config.yaml
arch: "convnext"
embedding_dim: 128
norm: "layernorm"
hidden_act: "gelu"
depths: [3, 6, 3]
widths: [80, 160, 320]
am_softmax_margin: 0.1
am_softmax_scale: 30
optimizer: "muon"
learning_rate: 0.0033
adamw_lr_other_params: 0.003
max_steps: 15600
epochs: 12.8
final_lr_fraction: 0.05
Rows from block 3 of a small image embedding model, named by matrix and row number. Rows with one number belong to one neuron. Each number is 128 + 32 x the weight over its row's rms, rounded and kept within 0 to 255. All counts start at 0. Numbers have three digits each.
After each neuron's rows are labels from the 100 images, of 14976, where the neuron reaches its highest value: "strongest on" is what is common among them. Only what is clearly more common there than usual is listed. The data: photos of plants, animals and fungi (iNaturalist). In brackets: how many of the 100, against the usual share in percent.
# fc1: MLP up (model.blocks.3.mlp.fc1.weight, 640x160), inputs 108-159
# fc2: MLP down (model.blocks.3.mlp.fc2.weight, 160x640, transposed), outputs 108-159

fc1.90:127107106165106122126124133171114137110080090155157089092100108144159152144199130127136135170154081140146195133112038133132114097141133115161049126105186089
fc2.90:156121148161121080130071128118127140109117122116096143104160069155119108132157191117114160138122126062142113190105064140098125102134066099162094180181142116
strongest on: phylum Arthropoda (62 vs 30.9); class Insecta (61 vs 29.2); order Lepidoptera (37 vs 13.7)

fc1.447:146188188187138092157125131162145094097139103132138037170149089140165110162150099145188250168097173129167131066115166163154143110147153078182171140158100104
fc2.447:130106141129096102102194159147170113128117053065162096124120137099174155157133179093176070141167120141122126112149122153159175106159097092187073121140074063
strongest on: phylum Chordata (93 vs 60.8); class Aves (91 vs 55); order Passeriformes (68 vs 24.9)

fc1.179:109131078134149088111090128075154099164158132114109137128197154157175098161114110143180134101103131115163133059100065111136159116137147101168102139122073127
fc2.179:117123131113173108119111089128086169118184116155120156143099143119147115185111106132105179148138141106126168141074131121084169089149123159173102182089140228
strongest on: class Aves (85 vs 55); order Passeriformes (62 vs 24.9)

fc1.387:181106147145115095134104083150141116138182184131178123155128099126088144128098194125194076111177223095113149083155100149120136105114082171156119059164100072
fc2.387:107110104089110079074172102094212150178114144158182160131142140156111115021045126158138118119139147110090131144096080133160084119105110158100100140177123104
strongest on: kingdom Plantae (35 vs 7.3); phylum Tracheophyta (35 vs 7.3); class Magnoliopsida (30 vs 5.6)

fc1.274:080123088151180122114099099122129153116144096129191127127111119077120116084070121129128105107139069118150098102129167074106083117072112158142131135093146136
fc2.274:140126110196139138122108131132161055110127112190080084155113124124142102093162130217142075112119146120121143170159107106076124128103068100167125098167164076
strongest on: order Passeriformes (53 vs 24.9)

fc1.222:091098218138128121158127114151142111144138122124085071162159147129119106117172118164111075122125160106163172134187134137129139095114148160133070147172108091
fc2.222:105182145149127134126035090132105098125111143095140129097083152122113143120157131136116155142126141089095133124159131185099144123151092110171104178116139179
strongest on: phylum Chordata (92 vs 60.8); class Aves (91 vs 55); order Passeriformes (67 vs 24.9)

fc1.186:128163117116171120041110167065142111091111133173096163132126105141113129087110132112148059116158140134142148088180160112170105138154073159124094096120129093
fc2.186:142127081129186106098144144110183117193162158063100116123117079166138105136091113166153109119145170064095180133149150096134125167172071122121142217098146152
strongest on: phylum Tracheophyta (41 vs 7.3); kingdom Plantae (41 vs 7.3); class Magnoliopsida (38 vs 5.6)

fc1.505:149090091153137122149164080181161168149112156134115138120110110132117173081134141155123121061159178139110059133190073130103107163096177093182102087167107118
fc2.505:152131161133164124113136088193130140119121198140146105143092103145130152123160132117142123188136119078137203036150080179194147080117099118090177197116152190
strongest on: order Passeriformes (51 vs 24.9)

fc1.96:085126106139109144127140086114115223137175122110169138079103152136168141089092152116164085139134119124126183110102138148139131170151154092134135140152066128
fc2.96:173137099171078149096074106131094173119179154085126155117123172136150141170129163118102098152156172084167093076112138123194113166194125106150128155166142132
strongest on: phylum Arthropoda (88 vs 30.9); class Insecta (87 vs 29.2); order Hymenoptera (31 vs 3.5); family: Apidae (25 vs 1.4)

fc1.608:108094157115108120118125139112160055113100115128077147129136188152161112124110139072086107170145155056137091122097149191074151189167176146167141122124147132
fc2.608:172171118084182097160112140093187194132131143131127132072118118129163151102118071175165125155151189110067073126109077167155167126145100166174104124112089125
strongest on: phylum Tracheophyta (40 vs 7.3); kingdom Plantae (40 vs 7.3); class Magnoliopsida (37 vs 5.6)

fc1.235:150182120108171108120135164071086129063125144171152115161140149160106202064100121182135153152138130177133125098115125157099113060110122165103150106080195094
fc2.235:151101129110123133126107222096141089141157128168130163086092128124115086154137112173141159149097140121115167095144142122093183089187160100155141106100111109
strongest on: kingdom Plantae (55 vs 7.3); phylum Tracheophyta (55 vs 7.3); class Magnoliopsida (45 vs 5.6)

fc1.188:126166111135128107123122152141131103115124124073168153131125113090076172171117120079103104106170138159075115198132073074128120106078075151120150123201081097
fc2.188:130136164098097148130086164101180125136044154173106100123162097153149153076085106233096136141145152135110128112131101079093159176125121128101102184067103079
strongest on: class Insecta (66 vs 29.2); phylum Arthropoda (66 vs 30.9); order Lepidoptera (37 vs 13.7)

fc1.418:057134063157155098067114126116089123104143097137157152169150146141133163144116110123105126182178089097163069116135151138109053040105129149125118161147110149
fc2.418:136131146147105129129162129149158121076094110172083140101127146142113133182137140115160144080156149133153146106112142095070121085164144144148070198143153168
strongest on: phylum Tracheophyta (25 vs 7.3); kingdom Plantae (25 vs 7.3)

fc1.360:152134161119166115132114115087127126102155109128179149117118143181145137135149120171185149093137183101068097140215157127145141173108164126160095148093137146
fc2.360:210147156144162077164156152158173141152116132121162102141140130100122145108115082097123149195149151144146135119044118126128151191136131134128127162093165093
strongest on: phylum Tracheophyta (55 vs 7.3); kingdom Plantae (55 vs 7.3); class Magnoliopsida (54 vs 5.6)

fc1.18:142063130112122153149134190152063111123104117144124108134145121191145148139065148155170080103125123147095105150129130132085159156091184130121112109182169066
fc2.18:056146137154088121092217195089152134136107181125096137052159080114131122111145134132119134096132146134132113126137123164139127146196136142148135173086116131
strongest on: phylum Arthropoda (91 vs 30.9); class Insecta (89 vs 29.2); order Lepidoptera (48 vs 13.7); family: Nymphalidae (27 vs 4.6)

fc1.221:112098143123117145089144125080133138088144157155119131115089083105113127138129084071108121099162151190149079139152091120050134135107173187123117218180132196
fc2.221:125098131057082174158079076082129154166107119143121112116122126128114126077105097137115133149103083079135133162150148147150143173113174093098064112138060112
strongest on: order Lepidoptera (33 vs 13.7)

fc1.397:104073108127142138120073110161132146089135147131133090173115144083144090144045147158159092118136136158186118100133124172134076130186137148085134137191220098
fc2.397:103151120112104139132137177025129119126146134094117120200144148138118097234132111179108199125117171163183129139110163132071141159166140125182105149119177144
strongest on: phylum Arthropoda (86 vs 30.9); class Insecta (84 vs 29.2); order Lepidoptera (60 vs 13.7); family: Nymphalidae (34 vs 4.6)

fc1.262:128093117122120100118100153159182153119089118140115079134137165112098136193125100134108096127149137107155124123117146141077158060069157084182127052154089111
fc2.262:197166087119160117157125116131125156110110121147158139102075103132131118103181173078084171110112173123125089121132120087085096115169136086143120188172135157
strongest on: phylum Chordata (98 vs 60.8); class Aves (97 vs 55); order Passeriformes (79 vs 24.9)

fc1.383:131079145125150127136157125089071135123144104128189099111103156101159080101131172105138090092041107126164091156131135189162068116096086120054094069121126142
fc2.383:178164115173091064098132191136057067129160163141111131120132148100114115150154125172098107084135213177131065128118152110173119088117131122128086063187135115
strongest on: class Insecta (75 vs 29.2); phylum Arthropoda (75 vs 30.9); order Hymenoptera (29 vs 3.5); family: Apidae (28 vs 1.4)

fc1.421:145116111084207083144113157106152146104146143130126116112142117100170086132119152069082155109145102111087136122140127069135146088144147160132126187109079207
fc2.421:116115162120145162166164172105130161093132075096095086118068094116159120147119096105142094132131118156112115122213133132125145142129119086171164140109107131
strongest on: phylum Chordata (93 vs 60.8); class Aves (91 vs 55); order Passeriformes (70 vs 24.9)

fc1.149:046148085132172125096094128159124145103149153158143139092119110144100102139089130102147151182161172072186150090155119167113093171199124177117123134149157090
fc2.149:131137121126140130152076183145130063146178162127100079126176199139099098143119100160169111108149172138152130162075140134090097132161087122166192139161139086
strongest on: order Lepidoptera (35 vs 13.7)

fc1.550:184100129175100071166144155108163108125201148112135112107159129037143166129097124134140148131140102067107182064177137082151113188122177140089175160172156116
fc2.550:144127137164193103066058133109146095100050109091118150141202080167172097105091102091128132162193135150145086134149113081140111144089142155102133168117146148
strongest on: phylum Arthropoda (87 vs 30.9); class Insecta (86 vs 29.2)

fc1.434:172116164092152152180128145108200119139082115150124127206146129144168113173125124169114168149122148148142185142123090160164130140188102097140110118158118102
fc2.434:096132113159082122096187119151083184107064205144150157115121075157104114093156150071138128141181080145097125170184138075122156168087128076093147147143133131
strongest on: class Insecta (74 vs 29.2); phylum Arthropoda (74 vs 30.9); order Lepidoptera (47 vs 13.7); family: Nymphalidae (35 vs 4.6)

fc1.270:081133154160174129184121100063131126105148081078194167111144123111154145115139137121157099081131139212163137217146079150117093115134142147151123120185117109
fc2.270:098075111140189153139145147151151025108088092085063177171098121078059180102112142155143148154093085124061129169133157120151109113142129127130132130127144144
strongest on: order Lepidoptera (33 vs 13.7)

fc1.530:082150152109172065094114159179109085154180136080140116121158133115144138143081102151144097103098163129054160136129150149123161044129107182094140099103080152
fc2.530:132104143104192224144140233077083073077053108112162117113141114128142101125063105115111154151120147113122122113178117150086081173113153141171140121111133188
strongest on: class Aves (83 vs 55); order Passeriformes (60 vs 24.9)

fc1.355:155094115179142110121106041135134147152161149134141114140110111149175206155142156115166103101114159170118166093093096117112125084111109126143062038160013051
fc2.355:090144098128114066064109123118185082049138107151177147220151093145174142093050192161163145100146122166126128200113094112186129088120116096171104124172153136
strongest on: order Lepidoptera (32 vs 13.7)

fc1.490:138160117161128080114067107140179138091115133115105179187131117118126134143120118088147093134103147181113144160168111150118204190156107174116080164150120169
fc2.490:101094058185128180074102100116153052136172070033125137125075114175134128090101123086104133146082109134110138179170149145160145120082155130151089115121099117
strongest on: order Lepidoptera (35 vs 13.7)

fc1.380:167136109117172132142128124127098142109187083160127104095109133146075053130129126139136129145146095152107109083188109153105144131146141072196056139116148159
fc2.380:135135065101223132103094165133137074148151184114094104138145047182133136113135152129191110138126143157165099153112124136095122098088142131098139148147138167
strongest on: phylum Tracheophyta (32 vs 7.3); kingdom Plantae (32 vs 7.3); class Magnoliopsida (29 vs 5.6)

fc1.635:143135127154146163076124164138112122059180061087151077108133121113087095194142138151163200106149081137150148182085133116155156162175120123126087130088070091
fc2.635:132127095214191157122116128140145155144136095164156149158167079096100113095082176137186139143165106047129130142126154177135199124106151124145105055140140144
strongest on: phylum Tracheophyta (25 vs 7.3); kingdom Plantae (25 vs 7.3)

fc1.212:072147131127139093138094126102099087157110144116127153086164133158176189107090103097102142112127066062133132123062160134077134191191152125110144114063164167
fc2.212:118094132131149119096113120170197139104169163210100064117204087166110085110101117118142075109089108169095111127086128111076120173114123116158121066082042151
strongest on: phylum Arthropoda (78 vs 30.9); class Insecta (77 vs 29.2); order Lepidoptera (40 vs 13.7)

fc1.459:101094122203161157086114130131095112154165101199177140132134117106169119132129121129142138144156120139133114145141136192102143110133112094150116097095111136
fc2.459:159165070126097134097104076102113052101118120126162134096124159108134077161059131129115145102106115082109113131107137188121100130121139112133083161125123172
strongest on: phylum Chordata (96 vs 60.8); class Aves (94 vs 55); order Passeriformes (72 vs 24.9)

fc1.430:168158154155186177143121081094082129122189137097131148139125140132163111134114149111193128094098076157080139115157194147134131168099151097122137158116139119
fc2.430:153166195075086144108134141102123155165159048073178167167161165122094149111136128133136131113172082109126118124082118167138122112121130178122109175173088156
strongest on: phylum Chordata (96 vs 60.8); class Aves (95 vs 55); order Passeriformes (77 vs 24.9)

fc1.619:173107111110189176155137110164186118112132138129154134099159111169225128146142105088107121174125160111195121116139145076175122165137111114150102112127112105
fc2.619:124144140127174129133134139153147134112217085109159134103100167142145159107098156054114110051141128094183123046057147090178145121188162151105182146115115136
strongest on: class Aves (88 vs 55); order Passeriformes (64 vs 24.9)

fc1.372:121113129141214065158107129103139090091183134121128180133151163153139089127154127059181135126154113144105107144168164135151125108159088112153120143085130116
fc2.372:143155156176205193133091129106113086129177134141174130124123107080188187087139071148113160131125132154167109115141143132145156095114142160137119132099139179
strongest on: order Passeriformes (51 vs 24.9)

fc1.570:157138127097152128077116136113153126148073043223157132123119121094145148157128169204119112128164148173142091054171152158096108129096133094121085085134138139
fc2.570:163118104144218119115085137143158097155126141077105094114139109154137141072140117088184089106131126108077158149068157080092134153129096151156112150171089142
strongest on: kingdom Plantae (36 vs 7.3); phylum Tracheophyta (36 vs 7.3); class Magnoliopsida (28 vs 5.6)

fc1.476:117093120144191136083154126139102148101194157113178128111119114089143148120166163188155068127150156103111133189178139116114139097159155122157058181114088154
fc2.476:168150155102155189100134144101167163164152126071160137164128149158135154113146080173141154164126151165087121116091165132096120167101121108114117157160102130
strongest on: kingdom Plantae (55 vs 7.3); phylum Tracheophyta (55 vs 7.3); class Magnoliopsida (46 vs 5.6)

fc1.499:150109123113142150124130086101129138151126143089161154158113117146124094137127150135156150068111167130133097125186156142085148118178175157129128125175150146
fc2.499:045161081131127136153144093120140103100121193172144123091099128157181141157174126179169083159135134158086075133141124133147120213113049130100062089148066156
strongest on: phylum Arthropoda (69 vs 30.9); class Insecta (68 vs 29.2)

fc1.268:145130124133121152119163104151151134124152176105143113144095148102134132079100053118157166119165130117113228100211137144089109155115142177177081194090163130
fc2.268:163245175087106137148118078128129162148138146091092185135170145156156165115116130097132114117200090116124147122119156169129106115101111100124169135106126146
strongest on: class Aves (83 vs 55); order Passeriformes (52 vs 24.9)

fc1.302:058173203123173146094149153149114129130112123155145129157137158087119137178114162113094150174092190118131083079070146129141114042128125147130155122128138126
fc2.302:132123131123126106118160108151074141114188160135062120093167144154143147073132112182131112113130107144165108140079094131101129100122103133140143093138145133
strongest on: order Passeriformes (63 vs 24.9)

fc1.551:083150127117162078154083132076132151131109182174126143092131126159160088087071114135074101088151093169137130105129179130130194111139149189099093112091123123
fc2.551:142136184140128109117185153070169126130164111130061086160091116160100142122187133142160115085099041113096123099105083182161160216133163124130087100106105142
strongest on: phylum Arthropoda (65 vs 30.9); class Insecta (64 vs 29.2)

fc1.480:129117138144127124159100106138150192171121127119162102178125095093125094083099145125117108137120077109150098138139104172091086125070143211117127159140111067
fc2.480:187126147141107120110119139117221159127189099114066112101129183093082165132170163178082132137143146125149101066127112100186161140135150106140145111191132111
strongest on: phylum Arthropoda (82 vs 30.9); class Insecta (81 vs 29.2); order Hymenoptera (33 vs 3.5); family: Apidae (28 vs 1.4)

fc1.325:116191113145172195129087122098190064093172099109110148120140120134127105126135115110108145119106115137095164133120116154112131175147097140140138125162119106
fc2.325:102136079136109132070163200102176131141155123142086136153143096153057180187105128136144158199143157140172143173134131094140165150139159055177110106062171131
strongest on: order Lepidoptera (34 vs 13.7)