config.yaml
arch: "convnext"
model: "image embedding model"
dataset: "photos of plants, animals and fungi (iNaturalist)"
train_examples: 77898
image_size: 64
crop_scale_min: 0.5
horizontal_flip: false
cutout: 0.4
targets: ["class"]
num_classes: 15
embedding_dim: 128
isotropic: false
norm: "layernorm"
hidden_act: "gelu"
mlp_ratio: 4
inner_norm: false
patch_size: [4, 4]
conv_stem: false
depths: [3, 6, 3]
widths: [80, 160, 320]
kernel_size: 7
am_softmax_margin: 0.1
am_softmax_scale: 30
init: "kaiming_normal"
residual_init: "none"
optimizer: "muon"
muon_scale: "match_rms_adamw"
learning_rate: 0.0033
momentum: 0.95
nesterov: true
orthogonalizer: "newton_schulz_5"
adamw_lr_other_params: 0.003
max_steps: 15600
batch_size: 64
epochs: 12.8
lr_schedule: "linear"
final_lr_fraction: 0.05
warmup_steps: 3120
weight_decay: 0.2
adamw_weight_decay_other_params: 0
Rows from block 2 of a small image embedding model, named by matrix and row number. Rows with one number belong to one neuron. Each number is 128 + 24 x the weight over its row's rms, rounded and kept within 0 to 255. All counts start at 0. Numbers have three digits each.
After each neuron's rows are labels from the 100 images, of 14976, where the neuron reaches its highest value: "colour at peak" is the nearest of a few named colours to the mean colour under the peak. Only what is clearly more common there than usual is listed. The data: photos of plants, animals and fungi (iNaturalist). In brackets: how many of the 100, against the usual share in percent.
# fc1: MLP up (model.blocks.2.mlp.fc1.weight, 320x80), inputs 0-79
# fc2: MLP down (model.blocks.2.mlp.fc2.weight, 80x320, transposed), outputs 0-79

fc1.287:132172104148138132136153104121142138120120140085175168136124183141122147079111105131119137128146146129125108161149176143100096121078127079116095162119127125135084143107159116115135148118072126125105162105161109118150148137109131124126123095
fc2.287:124091122101150102166153112118103142157125174164100135145138155126130100137115117107119113184157149152139094076126087112120116143122181114135124114106109116121133118123140128162176124117115136140119208127130154082127114120120149145105128106
colour at peak: brown (55 vs 24.2)

fc1.168:111117143154139126055094074164070119121135116128106143140114121151168139107125162138111145118099125066104198121108147135103110132114123133130145154115117142176132125128126119091152099146114146157111109133128118107116133151099120137102124105
fc2.168:169122120128103127123142118132098076141135143095124096139131128111146128149135122148088084128122133153151111130104108099191168122123117132156094158097105138107126145131135139065131125163173125077114146171132154122107099162143138114167134126
colour at peak: pink (29 vs 11)

fc1.190:134126073123109152133102110138105137150098152074074126130108132130124092184108126155135143123145149130124132094086111152129090152110097102107142143127125107115125152131121137144132071148123090139121115146142069116089141125098122104142171135
fc2.190:098131140135125135126093139165142122138134136151205090107142146109148118071115132130130109134110117140092113138118123125111123179120095123132147205130136131120066107118141156131122129177118160134110090125113136155127114116113100145104163119
colour at peak: white (75 vs 6.7)

fc1.152:113163077094095149135104121165117136150152124136094109187167174093149114120172091141112103130112147130130109143143141137117127131100207121121131106092158107121131123108097108145119145093098142108109119142096103129125101132118130125140145116
fc2.152:174112140133142106096102137134122109109112124138174119155115132108147159114171129093140101105116097179138116095180115105156110155147126135116094125122092128132141117139150136167100164117160147161150128087124139103054111100124141134128137139
colour at peak: brown (67 vs 24.2)

fc1.238:143118092141122122116169156066147140119098048129136125071160108117148104144110135139132109137155120125145166124112112141117136097135114112135101159094164131141090135133143122137106135111102195086144148095123119112148120136119132109104131118
fc2.238:117133116108138074148134150121075113149110061129103094118139118125138126181121140120158187133154114136116105156103087107132131146144138119113131116171096141154177127165143125107123066123135130115134113120117143155109124171138146154123130139
colour at peak: white (46 vs 6.7)

fc1.145:168109075127148118137087113113112123107108125117092140137075114123145092145148118106106129139108123134127149121087128128080134142144068132108142126096111071151151155134103166080139128160106135120146113127100099128076141127130161144105126144
fc2.145:095129109083136164112108122129158125133099128119224137116109102135123129096140165131109135113125132133101091142123133113139156158088144147106128189131155097122121134130123124103144145119086158112138099125098175128167107145123109145159136132
colour at peak: cyan (43 vs 2.7)

fc1.300:160147135118152133131145109139133136123097136114122130152095158109080124093177091121079140123139109087124137182154152137150097136081156124123118167154152128120131090130147123121144152102136109158102157142169112115133163132174164152122120097
fc2.300:182144099114128120161170119130119123127145160157084122142106131125167124159128122120130076134182116116127119104158119136123142125106136115097117067079139129157168154115149111160120129083121135136112156115162107111132156106123144153095092108
colour at peak: black (26 vs 4.9)

fc1.240:128122125131125108134112124179125129160157138098083151106116142126117114118129128153119126137153120107115122151131118142106097059112093128151128146135136106116119158127129170128144076150118101136057105131107188130147051133135134120122117106
fc2.240:081113133134146104133133147159171095113131124121162130132136105145117124108126111142141137147108101141105086144160191145131104190150089139147100105143128105130146100153100124146146116163121132074112115153112138097149173106125123158097139092
colour at peak: pink (34 vs 11)

fc1.191:107144151117150140133140134121154153104117109131139128164131089113087098097129150111163147144094065190126144145115142088118121134108152138136124145108087174139114112127129092126119109150149092142151138074102089133076158118144131134113136127
fc2.191:108164116168155108136104112177148122109150166105119113153105155130126123066150093103115127107155159131081111189110150142151093127093134134130120083116105120134183140118117081132109131147111124149149134131128110110113168116140128150138136116
colour at peak: brown (66 vs 24.2)

fc1.20:110105132108082124119128139109132115096166196100123112145107115111119148078165135150122139139109092107101108138142156089153118111144132149146082134135124082155145088112135134158123147112190153144118106121103174141120121109123159138147140114
fc2.20:117163132134099093120129085135138097111102147154129152080084135142155124105149143153111097125130156121140131117118100128139104125114133088128092126115143157153146180106146128142113111126115174120153133080080150130114165113154191128115165150
colour at peak: brown (59 vs 24.2)

fc1.26:118125075109077136128127101126124068164089148124087128108153123144149126133140153138137139143154144116116118124131130144134132142159138117123109137152107101127163136104121126139130099145105088127154146049111091137104112134092114091115122193
fc2.26:101128142135140119098127120134121119118091147139197127112129141165138124111143137135156084149118119120135106086130082104099117157146126140133172205106079169110091124130108132145144123165154149134154112123108126129135104145080128127098124152
colour at peak: grey (75 vs 46.2)

fc1.124:163135118132144093178119136112142176135122152144139121151130145121121104073085135146140154102113107122124122101070135130096147059116136127084192095111133148139168120158143139130152139129142137122110110126101101142107141122137153105142144148
fc2.124:121128115177155121183122167078143130131130132130145128127144159104125126130145131129166104130124074078126077151097129122108151116124165101119143132135075108134135157110093181124149120131117159144152103129105141073130113135137112132165118149
colour at peak: green (28 vs 2.3)

fc1.42:123168094106133137106117134141085146103154118123132131130101084179120096118128092138111066130089099139107144150093089117118102117121125125087123121137101091131158114105117154153206127161119130133163134141145129120122125139120119134153128087
fc2.42:151096120133165081169065137159126101115142157145095123108109151189154125113083105100153163115122139121136145139113132144122131162131091117096126113123143089146109120099115126153160135151136122200142106129105099138150135132108139122126116128
colour at peak: grey (81 vs 46.2)

fc1.227:134091120133116106122099114069122183194136065134127171105155139119123135118110150132136116142138122118135112078176129133121181120139108152132142112144112117126147102146138119136116126153111150146123132145124169153139101131156173176106126118
fc2.227:134153146122158113154063153108151146176143102116089137158121105111089129155117110114132153134128134153090152146079112137173132123116163163096121092138136098144135105125155114102150140146132145118114131171084137103138110160131104153133095099
colour at peak: grey (75 vs 46.2)

fc1.243:099127109064130150147108127155131142130146130134137133135176160111118100116176061115138108094109151194117106114124134125112162155112178143128157114116172104133110185116111130131149139149103134141127131120109115140154122150086146129120126130
fc2.243:160113161110147112135147140125139056097137105108081123162153139099153126082108139127133139125125127151112130126207111106157119153125126167132123152106129126120164127131143135131125159119114125151138149138129140081079117180097118091139121144
colour at peak: brown (49 vs 24.2); black (38 vs 4.9)

fc1.5:127101149164133168151130127122109146149122104159140136083156143154148126140098123147128122130181138048135121095106099150131099117119142164133160161112138131153083171159117111111135111169098107125153144084137127114138119107137102112123129160
fc2.5:144114149148101074117129136155055145137132160154095129144140103132136125165122143079146160116158093131107120166127111099118108146121106101134084128124160165115128149109126125121160105161132142090150086124090146162115146120116154144119161138
colour at peak: white (41 vs 6.7)

fc1.267:128126128133103119122127136133112127126163109148116150164140159116160093114128176172131110147125126115078175160093157140138125110110108121087119125144096094113120144120115139130132125184142105146121164106145062109122110080174129113123172137
fc2.267:154123133190137130150095201153138143117122163129088161154152102129154125111107119086088142129134091108135120124099119091100133125131104133108122110125122131171084120084091187147125137122118161140131138138120124104139120117158135142134125160
colour at peak: yellow (30 vs 1)

fc1.200:101104132115103138126121129134121131145155139123119172124123117175121109129145116160098114166158160108084153158110141106155105092126144120106095112129095105141141112083131149130173100148125155148161186109132122121082091127195132137124122121
fc2.200:136097122168127109141106100158178141148120161135099143106126128131141130119109137118133113148126126128177160126147122122097116104113095114087122071136142096146103128096117124169137170135112137158160117115082096146102147141182121139114119190
colour at peak: grey (75 vs 46.2)

fc1.286:069116124119130118125131136133114109140101141128122131106119115099147138141117163152096130127144119116107121091072124116090094150113145099124085149151105116094159178116129140118115101152081107179107095161089100125141096134101102109153162112
fc2.286:133133154126120075127096120130132140117145163158180136139139113111090160086130130095125134169131144111138121098139116149102095177093136140132148170100142165131062163140120154119136142161114138143115118114083152116126119111086110153130156113
colour at peak: pink (27 vs 11)

fc1.138:123119133107106138136131106113142150109148116156125130127104135042163126108143138127147082124131120165082089119161135111143142091143158108106128153130148118145131139176127138140062122147160145105112122134098132094116085117120095131088104145
fc2.138:161099145163135147130112157148116133132107127151138127098126079148176148119116177091150126135060120156142174104143086131104125129109140141163122130143104094130077118141129113148146107129128098157145110154144070142158113116135117153122109119
colour at peak: grey (77 vs 46.2)

fc1.253:088078104148119090167161122101115152138154103142214130135156118108115137127113094117116135117124114176113129114167125113122147145087135125111139120101151160120143143124124164124137134159112110135114125142153088152139093147110182142104152119
fc2.253:148117123117116056160080113078102135109159133140094116164144132146150143128123128083142156121107150141127160098167121164133147141096153169150117135173109111102128133131142123141141132088066159145102142132147137128083121142132133126143132136
colour at peak: black (43 vs 4.9)

fc1.244:125121074143101108104120119149138124205164136139103113135077081109110117095076138106090118115098110125155146142118118142102123093082127121130112138132134089114107117131142136120143136114111136106096109117110159114187094105138124144138141106
fc2.244:143111067130136132141152140182159146112146130089142145146141117126103108150152108132138134156127134090105091171102170145123117185107145141124155126114113072124128171116099104091095125148127153082131121160130145141137137130111122111112105094
colour at peak: pink (42 vs 11)

fc1.150:144117138090108121095073102094101162124122157113119169076125155137117125107118102118098152131139104137094110113173066145135103113124159166124115160140105135092142145146133124130102134124147141134127071142126169137134132155139147095117093114
fc2.150:142126139134143161104120139121140155156140112137176138113097164134138149085103148136139142102120127153149117109142089161119136080132087080061130122138173115143141133129124142114123130156127154096139177119171072098120127112101108124146128106
colour at peak: pink (27 vs 11)

fc1.225:095115109109156094104154154113127150137105123131175112153128121113124167097135101120123108170081100149116141118133169113142145149133139116097101123111115158134164121135149157128087107174139133185132119171133109118153128166097114161153146084
fc2.225:167133140107099089135123152113115118127134146115130130169157129131153150084116097114087153131093124099145187064158123152127156170086110130148098141123124132097143146099121134137178115130085126148107175118111148125138146144130127125133109095
colour at peak: black (48 vs 4.9)

fc1.254:132165098141150125137143113146136131113094140112149178140131163126111095083150102107098140171119080135125109147164159118115138121121149107110096119134139132145120110094161141144070128114114148081109124155145122139157140167095145141084138079
fc2.254:116122112102112097126109122159113100138153140139160147145147181134206137093123109121113102145159132114140155093139061094144088127114151097132086104103115126164133095097127165147146133146139127171126133129143140143118092135122135147109117134
colour at peak: black (25 vs 4.9)

fc1.121:096150128156132151081184149142129082129138135132115087116075100125113128132171146180164108093128115158132140106107175112130174106159112154113144109136108127129171161092136121140125182115135096124119142144115147129145127119120145107137136134
fc2.121:121187165126119122152136124129104142123107074118103125148117093106117153115116149121137127144109133137128113141116134141094157097172134089122149077111119136127151143090136136091188165120175164114114106116114157116140149105168136094138171120
colour at peak: white (27 vs 6.7)

fc1.160:141140152134088088108111123125131166127104104098139133129129154132155121110107080127109132111139123108153119166085125097125138101140121126139149100119149124193141110089118118144126129132161106133122066124086124188192116132125125107153148154
fc2.160:075099126164147149123110139103147109097114163098122203110164150154108136160115146134084144122136104158102111148087114126137170129160123094117147188118136123150123138137147118119135085137136137147101124136153119098141114089123106103144123120
colour at peak: green (26 vs 2.3)

fc1.143:126143128150142108173153076131123144128131125143105131091141143104134104134141125148128090108129138103085094102168119091136127100103130122135140111137174126133103146168130143159033115116142114140097124127096143115147104098128103145109139173
fc2.143:124130115135115132181123155162131107136097120159102117114182089146139121133145180076109159119085116126138189098143112152131141115126115129139143143137103103121078113116140176083131115144157113110159082123119090121140115142148131145132125127
colour at peak: grey (76 vs 46.2)

fc1.201:156125112063120153115131144129126153135115171128183154155081122103119118136114107131081083096106146138143101116124144124107164120144116111140119118092118130120096162108156107096152133141121073106095134116122128161140126088102122141148120177
fc2.201:124139134059135123125173116090120124109116148111124141125119140099152148150133125147120107143175146140099114171128082114134159129132137123148097140134122159085155077082136102083178154098173124106126122125139151117137141115136128104175127132
colour at peak: white (42 vs 6.7); pink (33 vs 11)

fc1.219:129137130115117140093139116134139137154168125119127127134120134108111137109129096131111130180137124102111152127128127110135149086138185081068148134112102170113103126099127148161122103146075118120103141117133176152153181120105121133130068159
fc2.219:135124127092131108088129129131161078166113157139107164083111120087137126094144146159144143115091112119122109119129164148085111148121117145167146128168132087112116141136081129161086132120132152114142156106120177157145164138140098159115139128
colour at peak: brown (50 vs 24.2)

fc1.147:151109136160078136132134144134111161175094123124122155113126159159128086190112094151133143085141131099115158102121143157112112106135145107155185178138112135138102158143102145124128088169117113125113139120128152107136158117140099094112130138
fc2.147:123091132112094079154091107149134114163129133164153100089142104116119134166135105093159150110140104124100125172132121125108108142147062129134098128121146134131140155134144142095156133146188122095147099097106142151152133153163123122144154109
colour at peak: white (79 vs 6.7)

fc1.132:086124147081155177145145155112167122147108140118137134116168151157121103148138134100135120143138135110091086103127107081115105092142098132100136105132135085104140111110164143120111166152139118138155134111133173130131164178124136115106099167
fc2.132:155104104058144100121130112133112153169148133153115115123167146148148109108113101136145102151095130086137056098127120163154103107137095171123132175136104123126126098133134162140147119143123129075161125135133155138139125148121126126117120165
colour at peak: cyan (61 vs 2.7)

fc1.182:144102131171141140116112143139097143136121161114154124135133178127146161150098124162090127121148168119151112103123126172116151160095152143134156144134098146140123122165160150097148150138131064136126207161155143132134157121136132131151125146
fc2.182:160124152080140130146127110126105161147139090136070093121102084100124130143122113136166115115123094145107122122165153143138132169125150149109114147083163137129117154122128121149211135120118129101102143126129148134150132114118135133151107068
colour at peak: white (33 vs 6.7)

fc1.241:134131135131192124093164133119116072142103103137157162126123127116090150113145101129125153153122160146109110145173159071144144131159122147102126112119127102126104138129132102088107082098094144130129097105119164142143150144124152157080126131
fc2.241:139150151137119139097119168118131135146165089102078135116137123167181117147084104125129151147110131123117126106103113083135139151149083094119153130093128124130112126090128175118177108152127159152128125138117112147152098131088116128180113101
colour at peak: black (30 vs 4.9)